{
  "model": "image denoising autoencoder",
  "train_examples": 50862,
  "bottleneck": "denoising",
  "encoder_qk_norm": false,
  "latent_channels": 32,
  "decoder_norm": "groupnorm",
  "decoder_activation": "leaky_relu",
  "decoder_attention": false,
  "epochs": 8.8,
  "lr_schedule": "linear"
}
Rows from block 10 of the encoder, named by matrix and row number. Rows with one number belong to one neuron. Each number is 128 + 32 x the weight over its row's rms, rounded and kept within 0 to 255. All counts start at 0. After the name is the row's rms in percent of the matrix's.
# fc1: MLP up (encoder.blocks.10.mlp.fc1.weight, 1920x320), inputs 192-255
# fc2: MLP down (encoder.blocks.10.mlp.fc2.weight, 320x1920, transposed), outputs 192-255
fc1.1666 117 [168 143 133 158 110 119 148 117 165 112 136 117 130 148 135  90 135 121  98  88  67 140 139 134 101 157 184 134 116 149 229 123 205 156  88 111 106 146  92 113  99  94 100 116 113  87 175 121 102 159 149 116 153  97 139 111 173 180 183 176 110 127  75  64]
fc1.1667 064 [116 142 141 169  99 167 118 139 140 141 136  91 135  70  90  75  93 139 114 132 160 164 157 127 151  94 120 107 163 141 116 125 114 158 110  99 170  81 154 144 107  93 129 189 121 128 105 160 122 137  52 131 146 152 110 154 125 106 184 129 104 145 128 178]
fc1.1668 069 [ 95 117 114 108 156 151  70  15 113 174 157 151 115  75 145 119 143 153  88 104 116 166  92 127 142 100  79 116 128  85  96 139 191 118 132 124 114 105 104 147 129 144  79 121 113 183 105 122 124 146 118 126 151 130 107 115 131 179 159  86  75 175 133 127]
fc1.1669 101 [ 94 123  65 183 135 104 147 168 153  84 140 110  87 143 165 163  81  80 105  97 180 140 129 111 100 193 148  99 115 109 107 167 105 116 161 161 121 121 102 138 144 160 178 126 162 111  76 164 106  71  86 113 134  88 135 132 140 111 122 115 107 119 108 131]
fc1.1670 088 [149 149 147  80  94 193 130 166 143  77 166 141 102 159  90 141 141 175 137 123 128 145 160 166 117 159 119 157 142 114 120 144 161  97 115 114 160 131 148 100 111  79  98 145 138 159 123 158  53 108 146  88 153 124  90 137 123 146  92  80 182 130 117 113]
fc1.1671 175 [ 71 167  91  76 128  83 158 127 123 115 115 116 155 235  98 152 117 136  63 143 181  91  41 108 124  81 135 102  78 132 155 156 161 137 159 151  45  96 174 159 121 132 137 148 198 107 114 119 126 111  90 145 127 155 131  84 121 145 159 145 173 134 146 163]
fc1.1672 050 [116 129 150 182 152 133 173 190 166 109  88 117 144  99 115 120 121  58 130  89 108 137 104 105 139 134  79 110  96 143 132 157 136  90 136 117 145  79 134 123 145 148 191 162 141 128 121 121 156  98 115 178 183 121 158 114 104  89  81 163 108 172 129 128]
fc1.1673 091 [123 104 155 159 119  66 148 119 107 136 147 137  63 102 128 104 133 100 135 111 124 139  94 129 158 158 148 145 115 130 183  72 170 111  93 132 130 142 141 164 147 103 100  99 120  93  76 108  98 153 136 120 140 124 128 177 134 153 102 157 150 151 111 103]
fc1.1674 103 [179 121 136  72 148 109 146 161 138  96  96 148 161 140  74 157 127  79 131 119 130 147 124 204 135 116 106 131 148 163  76  77 110 147 111 132 137 147 151 160 147 121  88  92 138 120 138 156 159 116 100 142  98 139 149 115 108 126 118 100 155 147 165 146]
fc1.1675 167 [ 93 126 124 116 100  98 124 129 146  91 194  44 143 121  62  81 127 124 111 114  92 129 167 171 110 153 102 174  72 149 119  72 185 158  94 133 181 113  95 127  95  93  66 114  54  95 108  60 197 166 114 119 102 116 155 114 148 148 195 168 154 115 102  85]
fc1.1676 073 [147 107 114 168 185  53 137 150 161 156 138 141 119 103 144 183 148 174 135 119 156 137 137 135  83 162 114  94 109 135 133 152 151 154 107 143 120 150 130 153 137 134 143 162 101 134 141 133 153 159 150  98  87  87 132 152 127 130 120 144 187  42 123 174]
fc1.1677 171 [170  91  98 149 135 102 140 103 106 106 135 161 137 159 118  77 164 109 108 155  52 141 159 157 135  91 185 163 150 126 148 136 191 120 131 148 140 126  25 117 127  67  66 167  94  78 172 101 144 170 110 111 113 135  89 163 149 185 146 175 103 123  58  83]
fc1.1678 075 [155 157 139 100  81 141 127 148 164 122 103 152  89 188  82 120 139 134 156 148 145 153 102 154 124 125 133 123 170 142 124  79 169 142 111 145 130  88 158 143 131 128  97  90 110 183 115 126 169 107 162  73 180 138 138 127 103 136  63 102 140 122 185 169]
fc1.1679 086 [135 114 117  93 115 143 119 148 161 103  89 124 185 122 156 113  78  73 146 191 156  99  85 128 146  95 154 166  79 103 152 171 146 136 122 167 147 138 136  79 135  93 172 150 113 104 148 124 104 140 101  86 207 174  82 153 123 102  92 187  57 164 177 126]
fc1.1680 085 [141  90  91  97 177 175 198 112 105 106 121 102 177 107  96 111 119 158  93 136 139 112 204 153 150  78  97 188 152 142 134  89 125 157  75  38 124  83  81 166 139 113 118 165 119  83 128 165 160 107 158 129 141 195  97  81 129 102 151 135 119 128 141 119]
fc1.1681 096 [154 111  86 110 153 135 115  55  70 182 124 118 150 165  61 179 114 103 102 135 159 106 140 104 186 105 131 164 158 137 158 121 149  87 102 133 111 180 100 138 138  92 193 151 130  73 180  48 141  87 137 119 126 133  87 161 136 109 149 127 107 150 158 102]
fc1.1682 077 [112 177 104 133 181 104 131  96 139 141 139 170  77 169 107  82 193 176 180  84  99 128 131 131 108 117 116 155 194 208 105 154 161 129 133 108 139  98 113  56 192  91  68 173 107 123 148 146 116 193 202 142 158 153 138 193 122 167 170 191 125 127 134 122]
fc1.1683 127 [153 179 128  58  66 180 130 168 139 165 114 140 130 118 143 153 103 155 154 118 138 123  98 110  98 122 110  78  54 129 126 142   8 125 159  96 141 113 222 110 124 170 182 143 159 220  96 151 114  94  97 121 143 105 150  69  63 121  84 116 138 128 177 149]
fc1.1684 087 [ 82  83 110 137 127 115 136  64  98  72 124 128 133 152  83 145 105 112 151  90 109 136 193 101 163 113 159 157 112  97 170 161 202 107 119 105  69  39 119 119 167 114 126 115 158 167 167 140 103 130 115 159 146 144 124 162 183 115 151 138 146 122  96 115]
fc1.1685 073 [176 106 101 121  70 105 164  77  93 105 105 200 176 101 137 141 172 100 131 131 121  92 168  89 183  93 158  89 116 120 172 143 196 118 153 100  87 151  71 157 124 152 157  89 116  72 187 112  97 117 132 132 154 141 149 137 216 129 132  91  87 105 172 105]
fc1.1686 089 [134 160 137 111 152 151 156 100 139 149 155 129 187  94  62 136 142 110 152 159 142 125 178 100 117 157 114 139  57 148 115 138 134 104  67  91 148 173 128 121  97 125  99 130 136 163 183 139 120 157 158 158 124 140 202 101 159 186 184 154 155  92 107  78]
fc1.1687 074 [108 124 185 143 172  76 105 118  88 155 157 109  42 117 115 143  91 166 116 111 103 134 125 126  72 162  84  88  89 115  96  79 194 145 158 140 122 131 200 128 122 136 133 137  77 197 132 123 150 172 142 105 150 144 129 170 123 115 142 116 148  85 182 184]
fc1.1688 049 [ 99 129 109 100 158  58  98  73  51 134  81 123 124  78 225  84 130 176 126 139 101  79 143 145 120  93 127 161  79 125 149 178 100 112 158 111 142 169 122 133 109 119 103 146 118 119 139 115 176  93 108 152 162 151 109  91 150  82 122 189  56 131 117 123]
fc1.1689 150 [160 126 179 139 129  77 188 106 132 104 145 163  83 134 161 165 120 113 121 134 131 100 110 148 105  88 147 162  71 130 148 194  85 126  89 140 138 139  62 135 106 138 129 104 130  95  73 199 131 156 118  99 194 168  63 112 130  75 129  98 126 118 148 153]
fc1.1690 154 [182 103 134 107 132  96 140 136 112 161 113 150 113  25 156 173 129 181 149 159 201 129 111  96 117 132 157 141 154  99  89 117  81 137 125 119 159 143 183 110 107 176 191  33 123 171 123 175 171 104 137 119 104 115 105 141  69 124  80 154 125 184 130 126]
fc1.1691 115 [141 121  77 173  87 115 141  81 188 118 129 105 163 154  86 125 141 155 142 114 143 117 109 113 133 106 147  76 170 172 139 159 175 101 129  94  78  98 150  96 133  85 149 113 177 120 155  95 114 161 120 132 128 135 138 199 171 136 110 166  85 135 132  86]
fc1.1692 072 [138  79 186 152 169 114 150  51  88 151 132 139  96  80 105 204 194 163  93 165  89 177 139 138 212  98 187 178  96 155 144  82 146 153  48 105  83  88 149 123  92 115 104 115 129 123 107 100 122 159 132 149 137 143 143 162 132 112 110 142 147 111 111 112]
fc1.1693 080 [ 88 119 121  84 169 137 127 108 121 120 149 140 143  76 121  79 133 154 125 118 135 171  80  72 128 117 101 169 113  90 154 129 184  54 119 119 141  78 113 151 107 129 104 110  96 189  97  98 135 140 106 147 142 162 108 171 191 113 157 144  39 180 137 113]
fc1.1694 133 [141 123 117 141  96 115 100 171 204 102 114 150  96 127 147 125 148  79 151 152  85 133 106 205 108 113 107 157 129 139  93  56 128 137 115 163 154 175 139 118 108 143  92 136 163 133  81 107 150 150 126 126 104 113 116 132  79 181 142 159 154 147 125 173]
fc1.1695 049 [143 117 130 168 100  85 172 147 139  39 122  87 115 108 158 145 195 112  57 128 184 173 169 141  85 169 141 160 109 130 185 126 141 125  89  87 142 126 127 103 147 138 160  98 105 114  66 175  87 119 193 164  65 142 194 113 114 151 155 121  84 125 102  82]
fc1.1696 081 [127 170  86 143  66 130 105 154 116  87 137 158 118  73 107  85  90 134 126 118  67 108 107 162  91 190 127 120 148  92 130 113 149 116 175 109 139  29 139 206  90 128 146 176  88 142 113 109 164 154 157 111 171 187 107  71 131 142 183 179 118 120 165 132]
fc1.1697 074 [132  77 158 131 129 100 175 145  75 187 135 135 132 169 141  98 126 162  88 108 157 109 161 140 128 153 150 135 127 169 160 127 174 173 129  96  99  94  66 163 132 102 101 128  65 153 136  67 102 129  72 150 120 108 137  98 137 179 132 131 107 181  28 119]
fc1.1698 100 [135  66  85 136 127 114  70 140 119 159 115 101  98  33 141 177 167 124 129 176 111 103 121 134  83 112 138 128 147 146 117 153  76 120 168 186  70 140  38  96 121 206 167 169 167 112 140 124 119 140 132 149 111 107 135 144 159  88 166 180 154  81  65 127]
fc1.1699 170 [141  59 125  96 105 126  69 134 147 109 123 113 115 168 116  72 118  75 128 150  74 142 126 115 133  65 106 156 175 121 108  97 135 138 143 180 161 115  89 151 153 107 135 178 123  81 121  54 128 106 151 118 158 218 100 107 144 172 108 165 128 125 149 117]
fc1.1700 089 [ 96 197 116  92 149 137 141 141 124 136  83 104 173 101 129  72 109 120 139 114 158 159 197 125  98 155  98 126 183  96 169 177 112 148  66  95 145  75 123 125 192 144 162 131 159 113 128 119 102 150 145 116 141 195 104 132 113  70 111 150  98 166 155 146]
fc1.1701 053 [ 88 142 103 176 143  96 157  62  93  88 115 134 165 171 103  78 170 173 123 130 103 121 119 170 140  86 170  94 121 167 128 171 110 144 122 110 104 134 135 105 135 115 175 148 137 137 160  92 114 130 172  80 115 103 138 124 129  98 153 129 125 173 109 152]
fc1.1702 185 [181 104  85 176  88 125 100 101 154 119 100 138 161 101 121 112 130  91 154 133 113 123 122 183  85  91 149  73 158 129  70 101  41 116 131 159  84 100 135 156 137 178 106 129 141 158 111  79 148 146 110 137 146 148 141  83 168 155 128 139 114 149  90 128]
fc1.1703 103 [113 162  42 102 139 174 135  92 143 156 151 184 180 161 104  98  56 129 111 110 183 104 107 151 149  89 152 138 129 130 101 125  74 107 156 108 133 141 104 114 111 141 114 123 148 121 109 104 166 101 123 153 165 132 105  73  93 176 117 109 122 174 144 133]
fc1.1704 074 [ 94 134 110 140 106 117  87 120 140  90 126  65 108 148 163 132 230 137  92 141  90  80 121 164 150 107 122  94 123 151 136 158 115 114 113 140 161  16 155 114 207 142 125  94 141 118 171 152 111 136 165 123  63 133 112 141 131 160 124 141 127 163 204 172]
fc1.1705 053 [172 160  98 132 152 120 143 166 141 136 106  94 141  99 180 198 131 131 169 185 180  79 133 136 167 126 128 129 154 142 138 198 152 101 179  71 120 130 142 148  72 120 183 117 103 127  76 109 149 160 130  93 148 151 132  86 100 166 103 155 114  83 174 157]
fc1.1706 086 [154 101 160 125 171 125  88 147 200 142 123  80 146 102 147  80 127 158 123 106 141 139  72 207  94  96 151 138 120 178 118  78  54 203 173 100 156 131 108 167 117  95  95 147  83 101 122 161 113 136 170 141 143 133 149  93 111 123 118 161 136 129  38 161]
fc1.1707 057 [139 138  85 107 141 112  97 131 144 169  92 122 112 198 136 124  90  53  87 159 156  90 135  75 129 136 148  94 182 151 104 134 141  82 136 118 150 112  75 120  95 155 177 170 139 137 144 134 144 145  84 126  96 181 106 117 137 103  77  93 157 152 133 166]
fc1.1708 075 [ 89 109 159 117 187 128 130 112 152 158 156 150 130 149 129 120 171 103 146 134 171 112 101 113 136  73 146 176 150 148  97 121  92 117 152 125 165 122 145 143 157 178  91 108  33 129 151 164 108 137 138 134  90 153  97 130  68  98 151 131 107 124 120 111]
fc1.1709 092 [131 110 117 182 127  93 130  93 150 177 106 126  99  70 171 137 111 133 155 121 128 129 144 174  64 174 118 108 140 137 114 110  44 150 138 135  80 151 223 210 145 150 175  64 150 130 103 115 120 185 146 137 124  99 130  98 100 140 127 130 166 129 110 133]
fc1.1710 113 [138 153 111 149 162 120 174 162 157 138  89 100  91 117 166 163 119 108 131 146 152 120 127 186  95 187 132  70 123 157 172 109  95 162 128 141 117 105 209 138 140 160 147 114 115 125 118 145 116 131 128 123 126  51 144 126 136 116  96 107 159 172 131 169]
fc1.1711 074 [171 141  33 109  84 102 121 125 173 197  66 165 150 157  72 132 111  92 112 137 143 165 128 108 130 108 156 185  67 143 148 172 180 142 105 134 135 146 113 105 124 161 109 149 160  77 142 133 125 152 136 105 146 126 144 118 123 119  73 115 131 155 137 140]
fc1.1712 114 [ 79 150 194 149  93 132 101 174 142  82  83  70 144 127 184 148 116  90 114 178  93  88 115 131 126 128 119 175 129 133  53 118 159  96 115 156 112 125 190 189 126 110 153 191 149 143  97 130 156 154 128 119 165 136  88 120 130 131  91  95  99  87 122  73]
fc1.1713 231 [118 103 134 176 125 114 106 121 104 129 144 131 134 116 150 103 205 109  94 110  73 160 127 106  98 107 183 129 123 125 136 129 187  98 130 153 135 137  53  93 111  67  41 135  89 118 143  99 135 162 149  98 131 112 109 139 133 183 179 178 105 108 109 115]
fc1.1714 071 [100 136 169 167 193  78  82 133 134 151 142 136 141 117 155 146 134 111 143 170 101 123 144 100  99  97 136 131 191 116 144 165 119 157  94 148  94 151 144 121 117 164 138 141 126 122  90 141 173 120 152 140 108 123 110 164 107  84 164 118 182 118 167 150]
fc1.1715 095 [121 128  89 107 132 165 133 139  83 140 114 122 118 120 135  49 128  93 107 118 153 103 103  87 124 151 176 108 128 143 142 132 122 113 124 138 181  83 100 102 107 151 143 124 125 111  84 154 133 104 116 130 132 147 122 124 146  94 140 160  94 143 127 134]
fc1.1716 149 [ 80 142 166 162 162 150 108 115 121  87 131  80 174 160 121 130 125 110 112 131 154 108 141 195 150 146  89 104  81  78 212 138  86 144 162  72 106 154 159  84 145 199 165 161 103 143 152 153 151 126 127 159  82  93  99  82 109  77 187 118 187 131 130 180]
fc1.1717 083 [120  89 202  93 240 110 138 108  56 161 143 156 127 132 117 138 163 101 137 130 157 158 139 146 118 117 158  97  70 122 195 156  88 133 111 156 172 107 134 105 139 157  98 129 131 126 126 107 129 112 200 154 159 107 102 152 131 147 149 113 152 121  83 174]
fc2.1666 106 [ 60 148 128 107 153 129 109 180 134 131  91 115 102 158 104 141 105 137 174 179  99 140 146 129 108 181 100 112 168 134 133 102  98 124 117 120  97 126 164 159 133 187 136 133  79 136  46 108 187 108 147 132 116 183 143 184  83  75 128 107 154 103 141 135]
fc2.1667 075 [179  72 115 115 129 118  87 129 136 136 152 174 123 191 150 158 155  95 125  50 142 106 109 116 123 111 138  96 131 104 127  94 106  73  90 185 100 218 142  93 133 194 174  96  97 138 141 126 126 122 158 135 135 165 139 135 102 151  58 155 123 105 137  96]
fc2.1668 100 [126 126 133 190 136 183 164 214 148 142  78 140  97 149  97 118 122 132 165 129 141 104 162 116 156 129 178 150  89 172 196  77 143 138 103 118 128 133 130 157 147  45 131 192 107  67 184 123 192 106 168  97  93  91 134 197 103  92  70 147 171  73 142 126]
fc2.1669 142 [175 158 178  36 164 153  89 121 102 125 116 148 185  99 140 141 179 124 134 150 125 135 149 161 116  91  94  96 137 123 146  86  97 125 116  92  97 104 169 133 105 134  64 120 128 144 172 108 179 174 165 150 137 197 161  88 153 163 155 103 187 117  90 116]
fc2.1670 097 [156 156 157 134 140 172 118  91 167 123 145 108 111 107  87 118 154 111 141  81 103 141 141  74 152  77 143 106 128 164  98  91 181 139 124 128  94 133 121 139 107 174 118 111  90  96 160 141 190 166 110 166 115 105 171 113 147  86 154 151  71 115 157 118]
fc2.1671 094 [ 93 166 182 147 119 102 102 112 143 162 147 119  77 131 135  83 141  76 142 144  67 171 133  96  83  88 102 111 123 185 135  72 193 109 107 135  87 176  25 123 161  89  96 128  89 167 148 155 118 153  74 124 113  85 105 151 145 127 134 122  69  68  79 171]
fc2.1672 049 [172 116 137  76  99  26 166 114 109 165 172 138 161 112 150 127 115 106 196 123  81 139 124 138 150 104 208 172 167 141 132  79 128 119 166 161  79 171 117 117 134 140 136  99 110 122  92 118  95 141 133 183 123 133 161  66 126 139 130 147 163  85 116 154]
fc2.1673 134 [ 95 114 120 176 166  65 175 149 137 165 153 127 105 135 163  93 109 162 135 103 135 124 137 143 170 135 111 120  97  97 166  85 192 144 116 176 136 190 127 192 126  99 100 105 146  69  67 119  54  94 120 166 124 136 125 191 127 141 162 115 116 166 151 118]
fc2.1674 120 [157  97 121 109 143 111 158 142 115  93  32 130 125 141 147 138 148  69 116 144 100 141 110 200 143 153 135 150 137 122 131  91 110 143 111 158 148  67 120 170 155  66  36 141 144 102  77 130  98 115 123 159 113  82 150 112  97 151 116 120 113 128 172 129]
fc2.1675 093 [155 136 131 168 126 111 119 160 130 150 122 102 136 113 136 118 132 130 160 158 152 175 192 138 149 213  66 176 138 136 198 135 139 157 125 138 106 135   2 140 162 118 124 115 125 140 134  80 160 170 157 159 145  98 161 169 147 118 110 160 138 144 166 156]
fc2.1676 090 [139 181 131 131 137 152  85  67 127 132 190 108 134 125 107 137 117 113 136 176 110 195 103 177 137 150  92 103 160 113  72  90  80 112  69 108 156 136 132  98 111 137 132  12 110 163 139 164 139 115 102 111 126 162  61 140 157 124 148 125 120 135 114 170]
fc2.1677 165 [156 114 121 141 119 111 143 101  82 112 133 169 140 149  90  87 160  86  99 142  77 113 129 132 146 135 117 138 144 103 122 137 171 115 141 126 108  82   0 110 139  84  65 137  99  51 166 138 155 118 144 110 141 112 113 121 119 177 155 165 126 125 120 104]
fc2.1678 071 [140 141 157 189  85 135 147 131 117  81 112 126 100 181 156  69 132 105 147 144 113 131  85 142  69 160 122  89 134 136  83 133 140 113  82 106 133 131  95 112 159 137  94  66  62 142 140  90  75  88 121 111  95 186 143  96 147 146  70 105 104 142 125  88]
fc2.1679 122 [121 133 160 220 126 112 146  97 108 155 151 129 126 143 136 158 184 164 106 121  72 136 159 116 147 165 118 122 143 132  46  53 129 126 134 109 149 123  91 136 155 134  92 112 121 109  93 146 154 119 160 143  61 127 154 153 117 169 188  74 175 156  80 142]
fc2.1680 107 [125 166 148 151  92 101  58 116 166 136 164 120 128  96 142 150 114 100 151 114 144 116  31 129 118 131 131  42  96 137 114 182 116 138 127 255  74 181 152 106 120 154 128 134 113 124 150  41 150 159  48  99  99 124 122 125  95 170 107 110  86 153 112 141]
fc2.1681 109 [150 101  53 105 152 149  81  57 101 165 137 115 160 143  85 173  96 125 140 124 164 123 130  87 138 120 110 111 171 104 118 104 133  87 125 164 107 150 128 177 133  92 193  97 136 118 200  88 148  94 149 115 126 129 103 115 106 128 171 123 130 137 174 128]
fc2.1682 086 [126  74 122 172 117 142  85 143 214 127 179 149 162 158 131 163 125 129 148 178 198 141 207 149 157 118 148  91  86  90 116 126 107 171  69 160 125 127 133 162 128 139 117 153 125 148  95  60  85 196  84 205  91 174 100 153 134 126 148  95 190  81 148 108]
fc2.1683 133 [129  96 159 141 167  97 116 101 158 142 167 144 169 159 107  93 127 102  61 118  83 152 165 171 155 126 117 216 170 147  49 120 201 119 113 173 128 139  11 152 170 142 100 107 120  60 145 117 149 109 200 109 155 124 103 113 158  95 166 125 150 157 124 144]
fc2.1684 105 [107 126 138  90 118 142 128 111  78 104 129 144 100 150  93 156  88  87 139  60 129 155 185 117 112 137 189 185 153 122 161 154 165 102 104 125 130 106 157 145 188 190 134 109 150 170 166 172 152 130 107 149 125 116 113 113 208  76  97 143 151 151 155 162]
fc2.1685 096 [177  80 132 163  54  98 161 115  87  96 151 159 155 154 136 127 143  96  95 110 157 124 158 151 157  81 141 100  88 131 106 121 138 160 147  90 136 117  75 176 145 192 159 106 174 128 163  86 107  82 143 126  94 113 144 160 191 134 121 161 122 121 172 162]
fc2.1686 107 [135 132 106 139 187 155 128 160  55 162 100 109  95 112 230 182  89 154 128 104 160 110  72 123 132 133 153 153 135 119 130  93 134 152 163 178  76 150 133 162 172  99 161 119  70  65  68  87 175 108  84 117  80 101  81 137  91  85  90  88  91 153 165 101]
fc2.1687 095 [ 96 118 102 136  88 138 155 121 158 122 144 137 168 124 166 154 178 149 150 121 127  99 130 125 172 107 189 112 157 125 142 198  97 107 109 112 177 113  69 106  96  98  76  85 178 120 170 145  82 110 119 159  88 111 144 143 118 173 144 142 113 144  85 107]
fc2.1688 044 [153  83 180  75 108  84 122 164  65 149 139 123  58  99  98 120 129 104 107 174 152 137 132 135 115 111 110 157 129  87 103  99  74 110 173 127 125 137  68 128  73  97 134  89 130 104 172 152 164 111 153 103 173 130 145 102 117 107 112 139 164 138  53  84]
fc2.1689 115 [126 214  98 138 158 146 110 163 105  76 128 126 118 136  77 104 143 104 140 122 109 136 136 114 157 176  98 156 136 111 158 107 165 137 143  95 125 127   0 166 141 172 117  96 173 153 141 130 112 151 143 145 137  97 184 142 127 118 139 172 131 143 140 192]
fc2.1690 097 [135 103 122 104 114 155 138 147 101 154 107 124  88 150 166 141 144 108 121 162 145 149 141  94 175 136 198 160 107  89 103 166 157 125 110 115 123 150  16 125 113 105 182 119  67 116 101 114 148 165  93 129 132  60 131 131 120  71  64  75  92 158  93 152]
fc2.1691 151 [171 146  48 161  97 112 140 104 146 135 125 124 161 140  77 137 110 135 159  79 146  98  76 114 148  98 111  69 159 135 161 161 148 103 102 123  99 136 155 136  90 107 125 122 153 132 144 131 106 100 107 145 139 142 136 172 147 164 106 187 104 156 167  99]
fc2.1692 110 [157  96 204 146 139  80 139 106 103 169 117 119  97 117 126 148 147 153 119 120 119 170 173 115 137 123 177 154 136 134 126 108 126 124  68 107 133 143 106  81 134 104  96  99 145 132  97 117 153  91 133 149 121 121 179 103  89 128 138 147 150 124 152 103]
fc2.1693 100 [183 179 150  98 163  94 168 113 178 180 145 107 132 127  87 104 139 133 106  98 102 171  65 136 173 143 142 196 112  94 142 167 191 109  39 149 154 141 118 120 110  94 123  92 103 119 120 112 157 120 142 151 132 132 125 141 168 185 129 152  88 120 220 135]
fc2.1694 125 [128 149 126 163  82 100 121 160 212 116  97 100 125  94 161 119 164 139 174 137  94 142 116 154 180 102 131 133 128 140  67  57 129 152 144 146 163 158 129  86 119 111 102 122 145 125  52 146 136 137 129 171 114 102 116 117  93 215 191 134 140 145 130 151]
fc2.1695 060 [ 88 206  98  91 114 117 150  79 179 133  88 137 156 100 145 127 158  99 117 150 166 154 125  87 150 105 138  87 151 135 105 128 134 105 114 161 128 101 152 124 135  94 107 124 131  63 150 101 137 163  83 178 113 148  97  83 122 156 144 102  94 138 199 106]
fc2.1696 085 [120 103 128 110 136 106 102 111 113 118 115 112 125 193 116 108 122 130  70  67 135 122 157  55 127 106 181 134 121 125 156 118 164  93  74  83 153 157 136 106 157 157  66 114 132  53 124 166 144 144  86 140 101 141 123 138 201  79 112 137 128 136 138  96]
fc2.1697 095 [117  62 179 200 129 120 161 174 125 139 131 124 109 148 125 105 139 138  58  88 126 122 147 195  95 118 158 126 131 154 132 159 144 224 151 125 115  94  84 121 154 107 108 137  36 133 133  78 166 123  96 121 158 156 117 100 140 159 160 170 130 143  74 128]
fc2.1698 094 [151 109 104 127 132 125 135 125 154 123 141 119 127 101  98 194 164 141 134 183 103 109 116 181  56 171  56 177 133 146  71 154  76 149 106  87  92  96 111 171 184 129  43 125 102  50 172 127 120 163 146  89 116 126 123 134 126 112 150 122 121  79 144 116]
fc2.1699 079 [115 137 103 136 129 136 125 119 125 132  77 133 131 120 121 155 116 144 122  99 139 108 134 166 162 165 129 153 126 113 110 139  77  97 123  89 149  90 255  97 129 190 102 146  86 128 146 165  79  90 123 122 130 126 141 132  73  92  95  93 104 121 143 121]
fc2.1700 098 [126 170 115 134 183  69 126 146  97 148 111 125 146 122 176 137 138 110  71 127 151 151 116 114  85 120 163 105 166  89 155 176 102 129 101 149 133 112 150  99 126 132 175 131 127 101 131 144 106 150 189 163 108 152 152 139 134 116 148 151 150  90 199 151]
fc2.1701 059 [148 137 112 136 105 153 141 142 167 164 140 108 120 111 156 135 128 148 122 106 145 126 138 134 127 146  53 169 100  92 171  95 128  86  90 110 156 169 146 136 163 106 105 167 140 163  79 146 141 162  65 187 125 164  75 113 134 162  79 137 140 117 115 149]
fc2.1702 157 [153 183 144 117 142  69 127 167 104 178 168 127  87 184 138 209 126 112 150 129 135  98  59 159 160 152  83 141 164 172 118 126 148 154 134  99 112  94 128 111 184 138 122 117 119 144  84 166  74 112 170 121 116 147 150 162 118 131 116  82 108 198 101 148]
fc2.1703 130 [119 151  70 151 150 182 150 107 193 132 127 179 179 116 135 107  84 101 179 111 174 155  81 183  96  87 122 131  80 130 112 121  75 117 131 135 132 112 135  78 127 157  76 145 126 155  91  53  90 114 133 168  96 125  61 105 111 143  95 146 121 145 119 108]
fc2.1704 084 [141 124 119 140  83 133 176 104  81 164 177 151 118 155 125 105 174 156 155 129 149  40 108 135  91 104  73 127  85 169 147 139  92  90 123 185 182 110 127 117 134 152 143 123 164 116 140 190 102 123 153 104 134 149  84 137  65 137 111 176 176 117 190 161]
fc2.1705 058 [187 158 148  94 149  97 109 148 107  99 105 144 158  46 108 108 135 129 167 115 160 135  99 112 150 212 127 136  91  90 207 123 135 165  81 101 139 157 139 109  83  94 118 143  91 174 108 132 131 146 110 144  83 160 171  42 148 172  96 198 128  94 157 119]
fc2.1706 104 [161  96 147 167 154 123 141 146 180  94 123 130 128  86 135 134 158 160 132 119 136 133  71 200 132  91 174 125 143 145 162  81 143 212 165 129 140  76 126 158 132  77 122 158 103  74 115 123  83 143 166 135 146 183 149  81  90 142 161 133  83 135  50 115]
fc2.1707 082 [131 149 108 177 125 154 116 159 178 138 112 180  76 198  89 108 117  77 142 127 115 110 177 109 113 136 151 136 133 136 138  97 136 123 168 124 186 107 135 106  92  81 136 139 140 158 160 182 147 167 151 162 123 184  86 139 194  99  60 104 134 140  94 150]
fc2.1708 084 [133 199 114  94 145 131 129 198 134 113 116 140 184 117 158 140 121 147 133 114 136 208 150  87 113 205 170 125 155 108 166 109 144 152 132  77 124 143 100  88 121 119 134 134 195 118 109 188 133  78 129  93 146 144 171 150 116 119 162  91 137 131 115 104]
fc2.1709 076 [113 124 162 139 126 129 112  98 109 135  73 105 113  57 142 175  85  97 125 184 176  86 159  77 159 142 133 117 106 130 153 109 122 141 187 131  86 156 197 160 115 189 197  69 123 115  99  95  79 191  72 118 124 175  94 119  85 130  80  81 146 151 168 134]
fc2.1710 112 [ 90  94 101 113 146  75 192 142 185 104 131 159 135 128 163 112 137 126 152 144 118  84 176 153 158 105 173  82 123 128 146  89 148 202 129 162 145 134 211 153 126 102 199 127 134 119 125  52  69 108 124 106 146 104 122 140 103 161 112 140 127 164 130 149]
fc2.1711 058 [135  88 106 169 109  95  91 116 147 159  79 112 159  91  59 170 153 127 126 108 104 158 139 103 147 103 158 158 128 150 151 153 169 155 137 197 120 138  54  86 128  96 136 114 169  73 161 142 135 117 138 131 150 117 163 125 139 118  92 155 121 131 121  94]
fc2.1712 126 [ 78 109 183 134 111 156 123 140 149 146  73  94 121 146 131 110  78 116 101 159  89  92 114 126 178 121 142 178 101 140  81 135 176  84 142 122 134 133 147 219 140 103 150 156 128 158 119  69 156 147 149 109 201 120 106 143  96 163 110 150  57 101  79  84]
fc2.1713 188 [142 140 139 174 146 109 139 145  71 135 148 111 142 129 142 119 160 118 108  91 100 124 106  85 125 148 141 141  88 107 104 136 177 100 141 147 175 126   0  88 114  94  68 121 118 130 121 138 120 129 138 108 117  81 124  98 123 162 179 147 128 128 150 134]
fc2.1714 082 [108 144 132 170 127 188 118 150  78 100 173 166 123  65 102  83 150 129 137 155 145 146 133 133 140 126 174 142 116 167 121 105 101 134 158  65 113  87 178 144 143 206 138  78 147 109 113 146 171  90  99  91 113 144 169 121 114 174 154 121 156 143 131 150]
fc2.1715 110 [106 153 133 155 147 118 121 118  95 111 123 143 100 115 151 118 137  94  72 154 194 106 102  78 128 106 190 115 131 175 140 126 128 148 110 186 143 119 114  73 140 169 129 169 118 138 107 147 123 145 106 175 108 151 154 181 138  75 101 138 115 112 151 122]
fc2.1716 082 [144 110 165 138 126 128 157 127 125 157 148 112  93 147 159 126 134 118 136 147 139 122 142 140 146 150 127 173 156 166 120 118 138 137 121 157 120 139   0 170 118 106  92 115 127  87 114 118 130 172 111 180 146 121 127 161 139 177 133 147 126 120 135 165]
fc2.1717 124 [111  87 194 104 187 105 195 116  67 117 226 144 103 108 118 111 144 104 159 164 118 139 131 145 170 157 161 197  98  90 159 122 119 169 129 132 165 123 133  86  81 165  86  87 132 131 158 131 120 133 150  90 162 113 117  87 126  95 149  80 127 104  64 155]